Rows from block 6 of a small image denoising model, named by matrix and row number. Each number is 500 + 50 x the weight over its row's rms, rounded and kept within 0 to 999. All counts start at 0. Numbers have three digits each. After the name is the row's rms in percent of the matrix's.
Before each channel's rows are labels from the 100 images, of 14976, where the channel reaches its highest value: "responds to" is what is common among them; "patch colour" is the nearest of a few named colours to the mean colour under the peak. Only what is clearly more common there than usual is listed. The data: retinal OCT scans (Kermany 2017). In brackets: how many of the 100, against the usual share in percent.
# conv: 3x3 conv (model.decb.0.0.conv.weight, 128x256x3x3, standardized in use, each kernel summed), inputs 0-127

responds to: finding: choroidal neovascularization (73 vs 29.4)
patch colour: grey (98 vs 37.6)
conv.17 095:449587515503570430475433571505522525536450533477545330518508501462528486597503438581463500508551477477455441432506437507494540552472459553444486460471507468424382584482481626533492529447550446529548478501593615445483526544517504458529541565488535462451544530466461523444541664478568567550414557526465473735526497510471433442511470466560487454532508536476481501478583460440545556504494

responds to: finding: choroidal neovascularization (80 vs 29.4)
patch colour: grey (96 vs 37.6)
conv.51 087:555408608437513533510434428474512503664506520483478497530573522514439566549506496473454476481508592604491433513488458604531491465535491531527477539483549505519473599515509655530544506481528481510513429444580466520535488441451584527484510514489566473489557494505555544545458617604625489478480485528454496526454513457504498484516492513542490520551506498610559459557520650504557535533445

responds to: finding: normal (93 vs 51.6)
patch colour: grey (97 vs 37.6)
conv.54 091:492518494538510512485481487562522406681508484479529444496504524538425566544533510536483496501503489519481550527538505479502491492489556515589515579540524514589537636513522586506451540468505532473470605478613535466519543477547507569501532484495491543504542515491494565515516601561533503563503517509569480494512488519532514499496495481599537517465512500531450574515481496513496520543509

responds to: finding: choroidal neovascularization (67 vs 29.4)
patch colour: grey (71 vs 37.6)
conv.88 102:482553573563331549509490509447390465582484567589483547495491482516536470392484560458487456432442491488511490454437477523510458563501493505530431530535468517546447465454520477518498520467493467541552529525518571528499370576514493520458484507418554483523464517509468568492517534449706512467433576466544529346486455481499529495526490518512512599544474479490509438510433521355451484465500

responds to: finding: normal (94 vs 51.6)
patch colour: grey (98 vs 37.6)
conv.89 098:481537497551478474505477527537515428524529500555487482486499546475437595540472514632507523464500457577515499468513508550508609551504516526649530571544560514517559586553463544512490612472524485509475549443552603487499614484512554583505495513541550515553550446488502485498525522522501520544469520423544439651523539495521528516589535533449528503433473490452447555547579420517512534586489

responds to: finding: drusen (59 vs 7.4)
patch colour: grey (97 vs 37.6)
conv.61 101:514514490495425605513552565525410518594537531451543433491460544531499567499510509456540499439398588519519446414552469467449498483520518515468471497557474517483554548470509491554487471478487534560566528546532491485500524597470468454550520546371532466536583528591452481522509583565447517433540582636511529540541425583500461543508489448498500614505491485474510518532438549468576536392508

responds to: finding: drusen (35 vs 7.4)
patch colour: grey (89 vs 37.6)
conv.71 082:558566517521652578506527464503545565454559533514473536476581507578499537469587548523484630475475440511581558559530562558505515530552446538579534535508487436571509582540539457487492453461511529550491512515610561467483525517548517470506507470466634542456444454462590566517545608549527527464427534601519541555460529514506506561545500518545495552484544533414492462464501410450480422553457

responds to: finding: choroidal neovascularization (76 vs 29.4)
patch colour: grey (69 vs 37.6)
conv.79 122:467528483607417515487405440496407414547459551549505452519477417436522546358465487517404458475520462469562463474501447445434487440541401536410435510462494534474577487497509526542462560415471492525549468531557552505550319539480494472427537480430464540438456522492411515553509562530450595569465537362501503472474423458501456473629443478566410462491461498529486466425436473405460459518481

responds to: finding: diabetic macular edema (28 vs 11.7)
patch colour: grey (93 vs 37.6)
conv.100 079:499349525522621430619498465451513466343457514501465537504500492592469506509503479503512552509460536569478526542560463455497536427486529467502489464533542507612501501491521376423515502598475488461470578493517518496508556522513482496484554513641535574552450566412510417492495409424521448492472517503481453570502458381467551440497490506541494528545489535488549503449519405551509482504494

responds to: finding: normal (93 vs 51.6)
patch colour: grey (87 vs 37.6)
conv.66 115:545483487530645491498521424506547514532470502459492484526510446469596495546573454555503528541507482501509512486496538447542525544501453528551583456458476478507481584420503505501521499445507532515507485510583586499593475520510552493480510478491428505449428514524540538583538548500501558512530548553503508665507478521565510560487481515569485521538498481464467505431581476472572525527506

responds to: finding: normal (82 vs 51.6)
patch colour: grey (72 vs 37.6)
conv.1 106:525594541518622491508516514506477566681519551465541502474512412496445484486531571521660528572555490458464532554518491498497509459499481490520565583506443514526555600497530739527543531445541481559501454496598429501496393483565501522462532521506442500436569492515434563567492531447524485559507517464450453505525545533549432508587454511634510551557521496561520468438416489558416504496477

responds to: finding: drusen (30 vs 7.4)
patch colour: grey (99 vs 37.6)
conv.72 119:496408521510421483503552468472464415488496476421568425516428485468579533499529490412373486442514566445519596461526463482549489557529515509518511544484466449523489532510561381526477513514547611485565601588507571579438484487454485570462501598449494525522573573550522564481535635600511501525525544480511533402493428475515452572475490495599485473555496501473498624457476574489510428510462

responds to: finding: choroidal neovascularization (60 vs 29.4); finding: diabetic macular edema (39 vs 11.7)
patch colour: black (99 vs 62.1)
conv.110 123:488474526494418445513490456437494466623521510570430525518511387466553432549467581507501508485494517521499525479494488432512486504566379507567423506466417531375572529530473516526473527430536496482515461480519630459520459468538523490479478533489523497468479509518481462545482551524719470477513579498526530538474487570483447484485488517552518561526491483550518512447607547450470561487492

responds to: finding: choroidal neovascularization (82 vs 29.4)
patch colour: grey (97 vs 37.6)
conv.15 120:527422508500408515503486478517446546665493529525538502549504405546458623463421505461380513542530516547548463490520501546531409437534451576514473586456552448427572595512468576468485496419609464509504372487610553589516385429428503548457523532401511489483499455471453570523438684542651478466421524476474511540437456472502481478580551523618499564524533522541437421490495644532558473514458

responds to: finding: choroidal neovascularization (88 vs 29.4)
patch colour: grey (91 vs 37.6)
conv.16 131:495548602517542506526475509498517428434520507507488498463544514510495511444534572484523480434437460518505545509533517517480463550458476508459422449514480547551533545458502435495512532513419551459495526481546586458479491511515516505556477539520459531498512511489438555461544567465476483475494485516481496477531517445491510484521498520522504560489494480509518477510474449465510439474499

responds to: finding: drusen (51 vs 7.4)
patch colour: grey (97 vs 37.6)
conv.105 085:533536583434609536639520464493481524409489432511511433458532527573590566587460548479498537429470517549474524504529546466549434540463578512506562383525519585497464572466561455486583459450450593540541545569604478533510510537546527455562471569509536523417622532533473567469483622472538476406476616631511452524508476458514522470481510538520552624575452578481546528546487505509458454502497

responds to: finding: normal (80 vs 51.6)
patch colour: grey (98 vs 37.6)
conv.90 101:473505492493623553529479515519607534423494510590465414497561533557483680461478413582583595547625504518486478495607467471549545516475549576436531459407508491532595502527490570537486464603420435470449535568453529535536570523530485533483567540616516550511521558491505602590429552525519542476554504633489528466529585466521542485501460492566512575507435571524453544505470555539501484602519

responds to: finding: diabetic macular edema (30 vs 11.7)
patch colour: grey (90 vs 37.6)
conv.112 114:425471653510541538451451489516456534556521459504497468463510502493458448455542528496578500474512434467503433546470559505469553432552473427432462449471549499523458557504473702488495522482472521494455420497532652426503377555525535495442503473560493507504438578490546530452543557505633422522566521413549475523489456532503479474537430455538453434442474552445500470457554578428451472498508

responds to: finding: normal (78 vs 51.6)
patch colour: grey (63 vs 37.6)
conv.109 083:430458546525430441589563584537481508483511499523478540496534509505531518541488462461429505609468484488558480500534505483641514500530459522572551542420540491542448645594495478488544490541477408502519452511626639490497545498520530481481511470458563457520450517529536579457514520504764514475558464536483549575528523552469530455517483528487530553603447581505486622547505547573510575503528

responds to: finding: normal (100 vs 51.6)
patch colour: grey (99 vs 37.6)
conv.114 080:575512497515521428610485585529449423553462541457467443497492515513507509621481543558592469584474522504507484445566461428531491502467539551607553551500527519381521609502501540457587564535525473490493558474523519488550576552490499500437534501521436550587547547540518459590494513465518479591483524524501483607591421549496499442593496583482480612492439532529528624493546497542535610535569

responds to: finding: diabetic macular edema (28 vs 11.7)
patch colour: grey (71 vs 37.6)
conv.52 114:524483571496423533505457474502456488537454518579414553507537412447437525473451579478496554426450512470513519443528438484454494495443421501533387470505424505479565576506484496468511546433467428541519487474602627415511496586480514482487544414431593467468463450488460592498477597501498503502481525487494509503491506594484463437545471533534495510457520517536506478488569498471503510511506

responds to: finding: normal (94 vs 51.6)
patch colour: grey (97 vs 37.6)
conv.83 097:493513536516501504557477564515564502477461533485484479512532510536488553505474534569460520654510498551529401540496525449653572491603511488575656514487535499544436668565466565514535512482483367525502472482614599470562550542498564538517477517473566467529392519479562639464491627542601449451501544615557453564537554501473486442486500531498513552554480550479480607545425485494529607515551

responds to: finding: choroidal neovascularization (66 vs 29.4)
patch colour: grey (70 vs 37.6)
conv.94 079:525465428592442556579486484561511490526519425502522529446526408491463485445541453426464530460481520529523550462513446485517551503460461500442479504492466459571429438396493450457490550571524589410479568522504387582455563520491522440433474498400552472631493502462498536521426475468434513543554543451544484474545469560505430457509419442541404449488486551549521554497546467506548448553519

responds to: finding: drusen (39 vs 7.4)
patch colour: grey (86 vs 37.6)
conv.113 080:578543540440467550521528558641447444440509638404515523524599507528418506472560528514457533516481463501539492468517472502558556467406546524452466451485482462566465536485487473499508502493565460489467495499521467449505421479483541497506477480390460530524491532533691570568427531551442541445572463558561450464539462498523536536498530527477544455376524548464433534483486551557509543556514

responds to: finding: diabetic macular edema (42 vs 11.7)
patch colour: black (95 vs 62.1)
conv.97 092:482478638517464516575482481560474527549509493506504492509557475436548546577506503407614479445479511468457510458566503500551540502450454469562441474543485569521572562463508519533536540484491531500413551555519562469496492491562514505523523479610544493471554541523475592531433502439604479507558578485507533496510526569562535470513442487519582540550464562499475561544562547562539521509524