config = dict(
    model='image denoising model',
    task='denoising',
    norm='groupnorm',
    attention=False,
    lr_schedule='constant',
)
Rows from block 4 of a small image denoising model, named by matrix and row number. Each number is 128 + 24 x the weight over its row's rms, rounded and kept within 0 to 255. All counts start at 0. Numbers have three digits each.
After each channel's rows are labels from the 100 images, of 14976, where the channel reaches its highest value: "responds to" is what is common among them. Only what is clearly more common there than usual is listed. The data: retinal OCT scans (Kermany 2017).
# conv: 3x3 conv (model.mid.0.conv.weight, 256x256x3x3, standardized in use, each kernel summed), inputs 86-171

conv.155:161095166103123153071113165175107103177129138138102104091101150147107132134119121118163129156147101086135113122080132110117137109130141145185134103168153124137136143110152148136125160123155069128113123139083158130108133137130125149132115124100108139131160090
responds to: finding: drusen

conv.106:098098155125120158079120144169115121124146139092144131130147084103074108139112160113173127132115137132131113182132152054080144111138157157122157127164107100107129158177183144134139140154112090191118090136098154140121117082102141113157121128123143076132158136
responds to: finding: normal

conv.45:143116148154131141133185119108117140138130137124150140127142103192122103072128138093146147107153104090125117125110164110127194152114165118095119136173114128078117127103156158143125137132136133080148191078111129126141113094111141109096132140120153153135107133
responds to: finding: choroidal neovascularization

conv.205:078139101141163108169099157127160115104153152137136100149149150100135111141152133135103153121085079145127182137101121141113164125146115119168112108094109107136095125156157174124111117133098140107128136108158116088163149134135137152135143127152081112121173165
responds to: finding: normal

conv.64:121136146170100133140158156163089124093136143078102152149134117149166111124150146076148121114112119172168118154095124147114125121098106123057126156166101146094157164150125160128123147140135122163132124150096125114147116106079112095162125096178132088096125120
responds to: finding: normal

conv.196:111161166140146121085100107147111134115076098145172136091153121138163112149127152155113111124121114136064096115051121127173134130133132123134134094095163147091126154131170085117138096184109154135153089163127116140140088144123129100139152114104142164129129161
responds to: finding: choroidal neovascularization

conv.228:113139098133120177131112163114123130129135145125104113087118114107098148121090134117159140130170129108116158127178190108107138126139098145118156109140168136101153142175144147147137100129127060203120114134127111122124126131139142128124124104138099113126143128
responds to: finding: diabetic macular edema

conv.236:087132162145129143147141165105162095158110153105071115092156126131151115150158096154130110139106133154158167118154149112047123106150128104053155151125138138123091167104081149135139156104127099123106150128110151108160144145110123137123098103133112110133134138
responds to: finding: choroidal neovascularization

conv.138:140132138192126133116064164149109146163139151164115126104131131135161091169094141083107135136122097110130094101108145059070148120160130123199085115101149119125093148085107146158143131119110109132134141115129136173141134141144140133106100072113113172132148120
responds to: finding: choroidal neovascularization

conv.231:138119168091145135133128124123163071136150135083112096114184123095098133140125106143128113116172187154129191155134113122114086119121139115063189167151113136149131158142115130116101163125132147146080113123124139118133127104120108145161110152126137119114131089
responds to: finding: drusen

conv.61:133151090079123151097128131129139140121143130172142105090094094128110138098084158142148130095192132103139163149133138135134154152102118182137172132149136146092161136155148124122102116107176119174116127132150070102125101143121112121120119138126135123131135113
responds to: finding: choroidal neovascularization

conv.161:144122106151124132106120177163109139146145115154141117147078194132194107118118127114124139147131080094175126107065118110133103160113126135190100117109164155120113096134155126119131091125124143126151112154118102152111146166146099151139104083122095145122127107
responds to: finding: choroidal neovascularization

conv.197:148133131148122095162136117141107156163115142086145153127138104123139079143113132095070133155140124144098099111122103151150098108118153114112140126163134119106131139126136117118158168141118137059129139094145170124145090075166142176129104145107141162121139120
responds to: finding: normal

conv.253:132164146164094147138103113108132120116135141107110106104188158127157127109118106072095145102130104179148133149111139117084132139150134087105118170100156137111112137159076142135110153130151147081126129086071113131144150147097143110113123098145146162129116119
responds to: finding: choroidal neovascularization

conv.142:160103151161099155103127191138103139146116133140093126112113140137123088145113114113127140124132093118076108139096164144131138080103123148181129093153175118123165150099131152121136132186139127118154135122109119094139092128135137151159070108125165153121129083
responds to: finding: choroidal neovascularization; finding: drusen

conv.108:131106141128141134110183120112141111160138146084164135094169110146103115114104097138131121110138176107136159136156159111114124129122152170082189124201136132107123125154167117158142151121156119112119127153099116143120116122182145157131117144117106148163108137
responds to: finding: choroidal neovascularization; finding: drusen

conv.199:122099094123151150090143091120116131150132133114134128121164117112051167093151150139167104156116162123134140132159167163173155108119117119115164109173149159111138171120155113152107138115121091118147152126103099119078098153144121131132113174126152157163146133
responds to: finding: choroidal neovascularization

conv.224:103128139177126159127161146090141106128131159076099111099147146130176144105171076125111137149131131145132163115155120149123093122133124102061134120106149148134149136164099121120126130110124094108116143131132117117114117192131155108112145087147106090098122151
responds to: finding: choroidal neovascularization

conv.7:133163102135134125148169124133150140104154135057165107125118130143191086136112087122082158123167090129118155109110096140146062141104177130091136134124113107133140104181139140085123110144132119089096122115178128131164150130131129141114143100131135111123118141
responds to: finding: drusen

conv.43:141153133143158149108109116132116158086131134081167153089120105166154146127142131114133161094142074126101133117118144170169117155134149152137090152113159134138139147179149132074127134180113111103145131111153128158158136146125149139072170098121134158148091159
responds to: finding: diabetic macular edema

conv.232:121150171146112123136143151113147105136098135122084127104149104142203150116133079107097103132116082166175128132148134098110114128146150077042119127098155138111104157119104120127135165117130112095146169109116117114123120152120128099097132099129142112130118095
responds to: finding: diabetic macular edema

conv.217:129117166149156144096092179165129123147129108099137112102152157070147138181114109146096137115146149147102128127094126116166080120109150131129131109115184160107113178130147098099139102160121151099141104169111144125137098155118138149141119079126128148127126119
responds to: finding: choroidal neovascularization

conv.80:121118177106131099140112171143148108108137161147148100112072064144104094110157135155086156103145159118108124167125105127102147097105149135177126081145134098120120127130139132099155136151145137148147100089144145143133111090132148153142135142134092067065140136
responds to: finding: diabetic macular edema

conv.58:135119166110109153095173145111135093116100130148109084128073123159142128092180140096174126124150094109152136171095133128147156143121150112103137103160173158092138149128146108121102111150142134156161146151122114096123099131120109112144094129123133108113094117
responds to: finding: choroidal neovascularization

conv.101:135086161149132137087157136145126120130117126131126144134154105125120157095127129165121109099132158144134147165157128155106137077087127137073203140152110143090140160142189089131108185126161123165155121132106090120123104124130148065112152156098138103109108136
responds to: finding: choroidal neovascularization

conv.130:099148169152132148131147117137116107124129122153132138126147112177105125107176135097171129155123091066074092111065153110151166149188142076151138145139112135104121156137146135145139141128070045160103137100124120159115153132168144109131143151101096136106143148
responds to: finding: diabetic macular edema

conv.201:098156156120115153124138151081127083154117105105144143159120101096130141121115102138106140146131149105111157164173123096113099100097165144075127092090133123091136139135137161111112135149120089126162139138141133110156109133141108113099105138127108108105105112
responds to: finding: choroidal neovascularization

conv.254:080138141108138177085185114106146081132149164052167110104146099138078151087165113148150122141137187148127165131171170127149119106130158149080147105182134151126149140160145141097109134105145068090116138117102133109093105146127137118116146141128141083129138167
responds to: finding: choroidal neovascularization

conv.183:163081088142131122146101151134084132155147127182086129146144143087147127099131132106107146118130127145149139144154130127120102106151063101115127119123151122116082149092123133148128125142138142205137131133101124134101112141139104127132133123111116148086121120
responds to: finding: choroidal neovascularization

conv.88:146104156089111131147149168145110147129095099108150140135127124114157124169130137119116151119144120135112138153120100159168066115101125177089123133124163138130135157146146119093128145176155139144142107135152151096124100113119114134130116123134128136111098118
responds to: finding: normal

conv.147:093127098128145166133101118119120139123179174159148154108143103111090080122103160101165154136147138101147133149156172099090184144127124163150120126178098117084122141155135163171144093110158119172119120113120124149088091117098154112136099126160106121164153160
responds to: finding: choroidal neovascularization

conv.32:119172149142151120114135113128108139144163125183154119117109079150121126059108131131101093131142153109113100112091104138142153128140116121145148144116143122110085090134150102135182117137127128152127146087126108130114143100167149141111133149088109110089159143
responds to: finding: diabetic macular edema

conv.218:134106146157138212061134159102124120169165148128156107129128150079104161119146102134161121152171127122129166127129122136114129104139108151146147175145130168120098181138142087110085118136139125154109126119141134116141120153143130120128156122126140141148134153
responds to: finding: choroidal neovascularization

conv.119:155126176173102168121122120109119130112139131128099114100156113130095149109118125075099114134123149117101112146130122136074174130145112077167150165120141116110119124163091128147128174127105114136111130089103161147146162107137152107103155120121121153096124117
responds to: finding: choroidal neovascularization

conv.17:126078090163152157108111190147084189137147118156104133154113152102132136142121141136115141131144141105115106115147164117116143119109116123152109105102162157098090148091171123118153088122087163175150146121130135148138121146111161156101124107102121146113100134
responds to: finding: choroidal neovascularization

conv.76:095157117096118121161153133146104142137108118110105120098155108155103135165098153114114104085126159172097152121141187108139107117136148138063154176138126129138161127132106154117120124136119125147102141144142118088181128081129082158125113141115162162114118118
responds to: finding: choroidal neovascularization

conv.129:143117099155073114094174164179090140152146138133143134148125126164132098119096156099125121138106115147139095147112180125121129117112106166119118139164098120091122117087155128124106148132139136179150106152079077110107141114156091147142116147105139163107094071
responds to: finding: choroidal neovascularization

conv.25:115096081186154157095203139113105163135154148069139125138156129138152101132147107118109134149104130115113138089170167124128135135139129114082128085133131126114101108138174133129170120132069120134114150135127127131120124153158151160107126108103125135131122153
responds to: finding: normal

conv.162:111126096134139144088120153152101129128154099142117123137064085125064120093141149133127124150136134129140151124148114128145146135092122149159171155119127135071123108167190127101148096118101124141113141171142137111133158079171114113102146117072134107117117099
responds to: finding: choroidal neovascularization

conv.104:107185171145084124108120093147126097141116096148114137119143116180145112081109125108095088116106120154115105166063121116139128137115155110119156138104096102113127095142120155150141156141108146079154140143095095113137108124147136089122116120095140121102132119
responds to: finding: diabetic macular edema

conv.4:120091105139147141136212133088097108132138128083106135189112126118086153111137107133153094143136148114146170137154158165164080120123159119058142140166133163076118134110180122107118107124106111127162158128127098084115121118158117124118115163107155117138086131
responds to: finding: choroidal neovascularization

conv.51:129152130122109134115140183142082135121115117109094137140104126080182172128099114121093103129132125129093118132127115137165073067129115118080140086122180154094148167132149100119131138147115117185158137130143100113147109158155109126132126128132139102086106119
responds to: finding: choroidal neovascularization

conv.220:136125160126129190070105146127123111160123116160115124111137124112064158129112118114150088151168141116115137154102134093108145129154150113152159138129148144125118157107158138134116124148104111155150128147105135140143099140108139112109126125076134149124125121
responds to: finding: drusen

conv.192:130133182149100131128109175166101105152125105124099162134145160109176134184098117119107125109153115137124110160082095124156059113089143110097136184104096129138136199124087118108097171135099128146124126149161113104168115120138121117135119096137110145107107091
responds to: finding: drusen

conv.237:130165168167120135123146084109168104157150146097163073063152134174178111102134079073105139109134116144135142153118135100095123127135192107091141126114130102141131105180086150131111150107148085094107150088126121156137112161137155124124113116147140116125144138
responds to: finding: diabetic macular edema

conv.2:119086124155123117125147142164118161144115130149144125146119093133086102133112156122098078132092128133148128152163159136144116103082155127148119164111125102114128107132196146104137135157100099173161105116161118109098138064143112115094130157088121125118127111
responds to: finding: choroidal neovascularization

conv.121:137117159115141127134111116137142102127108109106096143113183121096064157163135138163141106111116187131097158113148125092136121102145144100103208158149118182104163162131142112143127189105097118125114130115143130138154118109125113142124132154118162126141137132
responds to: finding: choroidal neovascularization

conv.221:163100135123082148098149130119109128125146179137137124119118106118155130095131126132121143126141132090131158174161098136136166102081138126105171090146112099118124165133161116149101162118121144163143135138146093147115089145129157118140105144150108114118150131
responds to: finding: choroidal neovascularization

conv.33:103150094114170144113147088103075110113141127071166153137125112143152114115136130128096143162136140116131183081123100150158125144114164144106111065097143164084141120164162081134108114112114133058122182137122146146104097172125139087085136076122134150141138166
responds to: finding: choroidal neovascularization

conv.99:163114104122105156097146099142111134106178145095136126119133114135092125076138146104139132112110163149169140157172114110092180140095119139115152127143089114114126116153152139185103177133136131099134147138072117135104123143115141074114113099124129118131161105
responds to: finding: choroidal neovascularization

conv.42:123125156138126128122138149154132156177097137138138129078168115129178093156112139116112117121120107151104088115132137105136120084114158124082111110127160136139142171104136116128130153134104131129143148126169143119137083146134140120113095105100135149148121113
responds to: finding: normal

conv.97:128083143113139144109138118121139100165129134086137136126169109129039151142111151161124100153131180120119162135140132128101136123158143118132147157138117145128106147097141128129111172119108107093107110097093148131118146102132122127108124147087130170135155123
responds to: finding: normal

conv.114:160071125135158151100099158146138157155123098216101158104123136144093148095108129131147121132127145136131117162139168118066170108142078121147159110129165119160103134107150118161162138128121136211118136136076156143118135118127148111140108131080099142115141123
responds to: finding: choroidal neovascularization

conv.212:126125135139132142102064114148106112125170085154104134179121135099063150102104112125137117166145157112139142157099128101146126130089156121189145127105107101101100127118132130128132091118086166106145169175084144121116144078131144103134113132081163141114131105
responds to: finding: choroidal neovascularization

conv.207:119152136091103120167126144128136122156101118144110120099134107129159106141113167150088110098120123126121139114151088117154138140112143153097102138097142132132132140089112130146107152138128174067145158128179156096156133144127067117096116099147125168127108091
responds to: finding: drusen

conv.55:157111100124066139116129142115123135154118132171136140157126133120125088135087146100123108134144112131138135149159151103075143127114083149143148134120100106132140107110168150151090156147188134165130101109127105115128115139134091108124116140128145160132109083
responds to: finding: drusen

conv.102:148107161185140127128189123095126108136132182100105149113159121131157139111134107146120121150068134116166134121143111163116130147111111112076127130133119124113122107103122140153148151103100145106134145161109132129118178147133149146115130116132084114125114117
responds to: finding: choroidal neovascularization

conv.141:161074140141116123119136154137124132155078107161110117145107148141093129152140149134160104119115114083122111112118141151132152116126116127179144137138161159113182111099184128139144109143148110176140084149130107161110124149155112150134101142113105139134093108
responds to: finding: choroidal neovascularization

conv.9:144126139132139180100170130102120128127141128113154137131115104107086123152122114121168119101169152122103140144157164145137127121105151158082169142182136155063124168106167140107119110147145119183138121116149111104163101084116121121154084161119175116164112128
responds to: finding: choroidal neovascularization

conv.250:105107121156167168120142151091146130129144169114105118112122161118126158118144103144185119122134119096165146118163151143122134147128124138106129121148159167149133152156128110143126115091102097121129160145160107111124139194161164142126111103160079092167122158
responds to: finding: diabetic macular edema

conv.75:120115151117130143083162168181112079168157102113136080135140142146173120136118125130107147112138113092116163099065111100147090138129135169130128117114139125103122120128134149089090132140147100117099126139105146103131160165147094149129152100105128134095124117
responds to: finding: drusen

conv.66:118135176101116141130103167114145097146126123172123120131121120092099120107155128105137155152163121096079095173088118130125143136114110125169131094176163139086113169116140152126143128155142121158145110107103150133107107110111109132160118167149119107112103101
responds to: finding: drusen

conv.126:080169162078129156105158093103137081135142121110159144111143073149113108109112112163139129168169169090139154101143126121107117124097153124095188127142083128088139133162120134121121151111157089126075122116115132107151126120144126127127133137122112125142163129
responds to: finding: diabetic macular edema

conv.44:100119113085140145113094114123126151150139106204170110157120099123083137110119158158118104145122138093124140102146155106175137119136134117214121146095139134102118105142161127101117128137123095131109128069159097103103115116162096151090144150114129167140168120
responds to: finding: choroidal neovascularization

conv.49:093091112116126169091139155129124120136155122167132093143085118098087124097157151113167152129117123100134128167144137113108175130093085146168118117146121120107152097166159201127132088156186092186128106106128136089087115138136106129136132134156134074093142112
responds to: finding: choroidal neovascularization

conv.163:146158173133098124182121154145136120114127129126120169115158122089137122166112123125106136088161130135103117178119106165171064116099146122097143185159116107122138184111114135097125159155140151143139103128156124107180116061125120131149099145145135133103111088
responds to: finding: choroidal neovascularization

conv.73:133132134156127151134106103087147157142138178155175130143146091078086108129108136123123109132137155095133128147179137138140140117091132145181128156149130116105130116122158152123150121134133131174145086094193103138111098096144148136118095162141111111155133157
responds to: finding: choroidal neovascularization

conv.14:135116106172110146110145136131124188116142158135152096135155123149109107139122134070117115116110131155136098170147220094112167142118154102112113131133143095125074121110172155138147127147080132167159128106109103134133134107125151132116122163106139165121104140
responds to: finding: choroidal neovascularization

conv.77:092104096120153162111113079132077179147140129150143137138146137119145109118123158087143121178148106138114120109096116121138126123120129140135121144125120158115118138176149106138111091157129133121122137101139161133081080146092123079107146114127170172146150190
responds to: finding: choroidal neovascularization

conv.39:114142156160106176095097157111108107122154140147094132127158146129132117096113129097121128105120159150156145174122130111058164107114100135133154143116128127120116133137117160183134162128158152155145144105083101130152099140093145106130100098145107113091138136
responds to: finding: choroidal neovascularization

conv.132:095157144137106174102117108092085111146148115161125137141122114134129094113102101085096127135161141087083126137122141118151112126141159117152151126144159125091116121173102164132146129137109100114117157130171121148137106129192155159096084130127135135117117154
responds to: finding: drusen

conv.105:116102159148122128153174137146127114152118133081087098145179129142142134105084118086120105125143104135160124159075143087126088147128176091054131156163125128104129131129151153131124139137108128076148154135088151092134134093125137127106144119096159129099101111
responds to: finding: choroidal neovascularization; finding: drusen

conv.165:154139173146104123130140102113118090124134121186121140141120110167100121090131116079154130099139116095151102176086132084111174137148144102148151168147092103118118121141098137165127162105128115135132171118130111125143144086191118109136124168143119138115106107
responds to: finding: choroidal neovascularization

conv.84:066142167087127135132123142113137084134114093136115086149160123139037167085137137138155117111154155069083150128082166132153170143142137132167146136169129122078122132134126166122126116109094127124100145141094114144131128085148118142150158178120143121129105117
responds to: finding: choroidal neovascularization

conv.40:131159116060109100152163111088131107094112125123136116108118090120159139081143113148078136106124133142111166115181086135142143110127132114063134081094177134079110114128131115134094147139159139062165175084133104105123143155129100106088139144134170121125115117
responds to: finding: drusen

conv.95:116153157134146134141171123158115169110138139122130095081157125121187143083110124104137121110148084111126106128089150145139133122116143101046162142190170128072106159165146110120112113135137124163124156103107128141153170087128120119141160155133165127143125137
responds to: finding: normal

conv.215:119162159156129117155100149170130118146123100169133126150154167177154079179103149075098118088121096138101130125041133111112140134129155124186109158096098115129127125113131170122116144143139113114109125123129126130158109121128126085124098096097090171113142123
responds to: finding: choroidal neovascularization

conv.10:141139067131146123137099133120117161142162131161166136135125139092156115127129129111081163162112077102111142111104103119145150132139101132213117083081149132120125121171157127126108140125127100117133144076170112131110148175184113158102145137164095173128147128
responds to: finding: drusen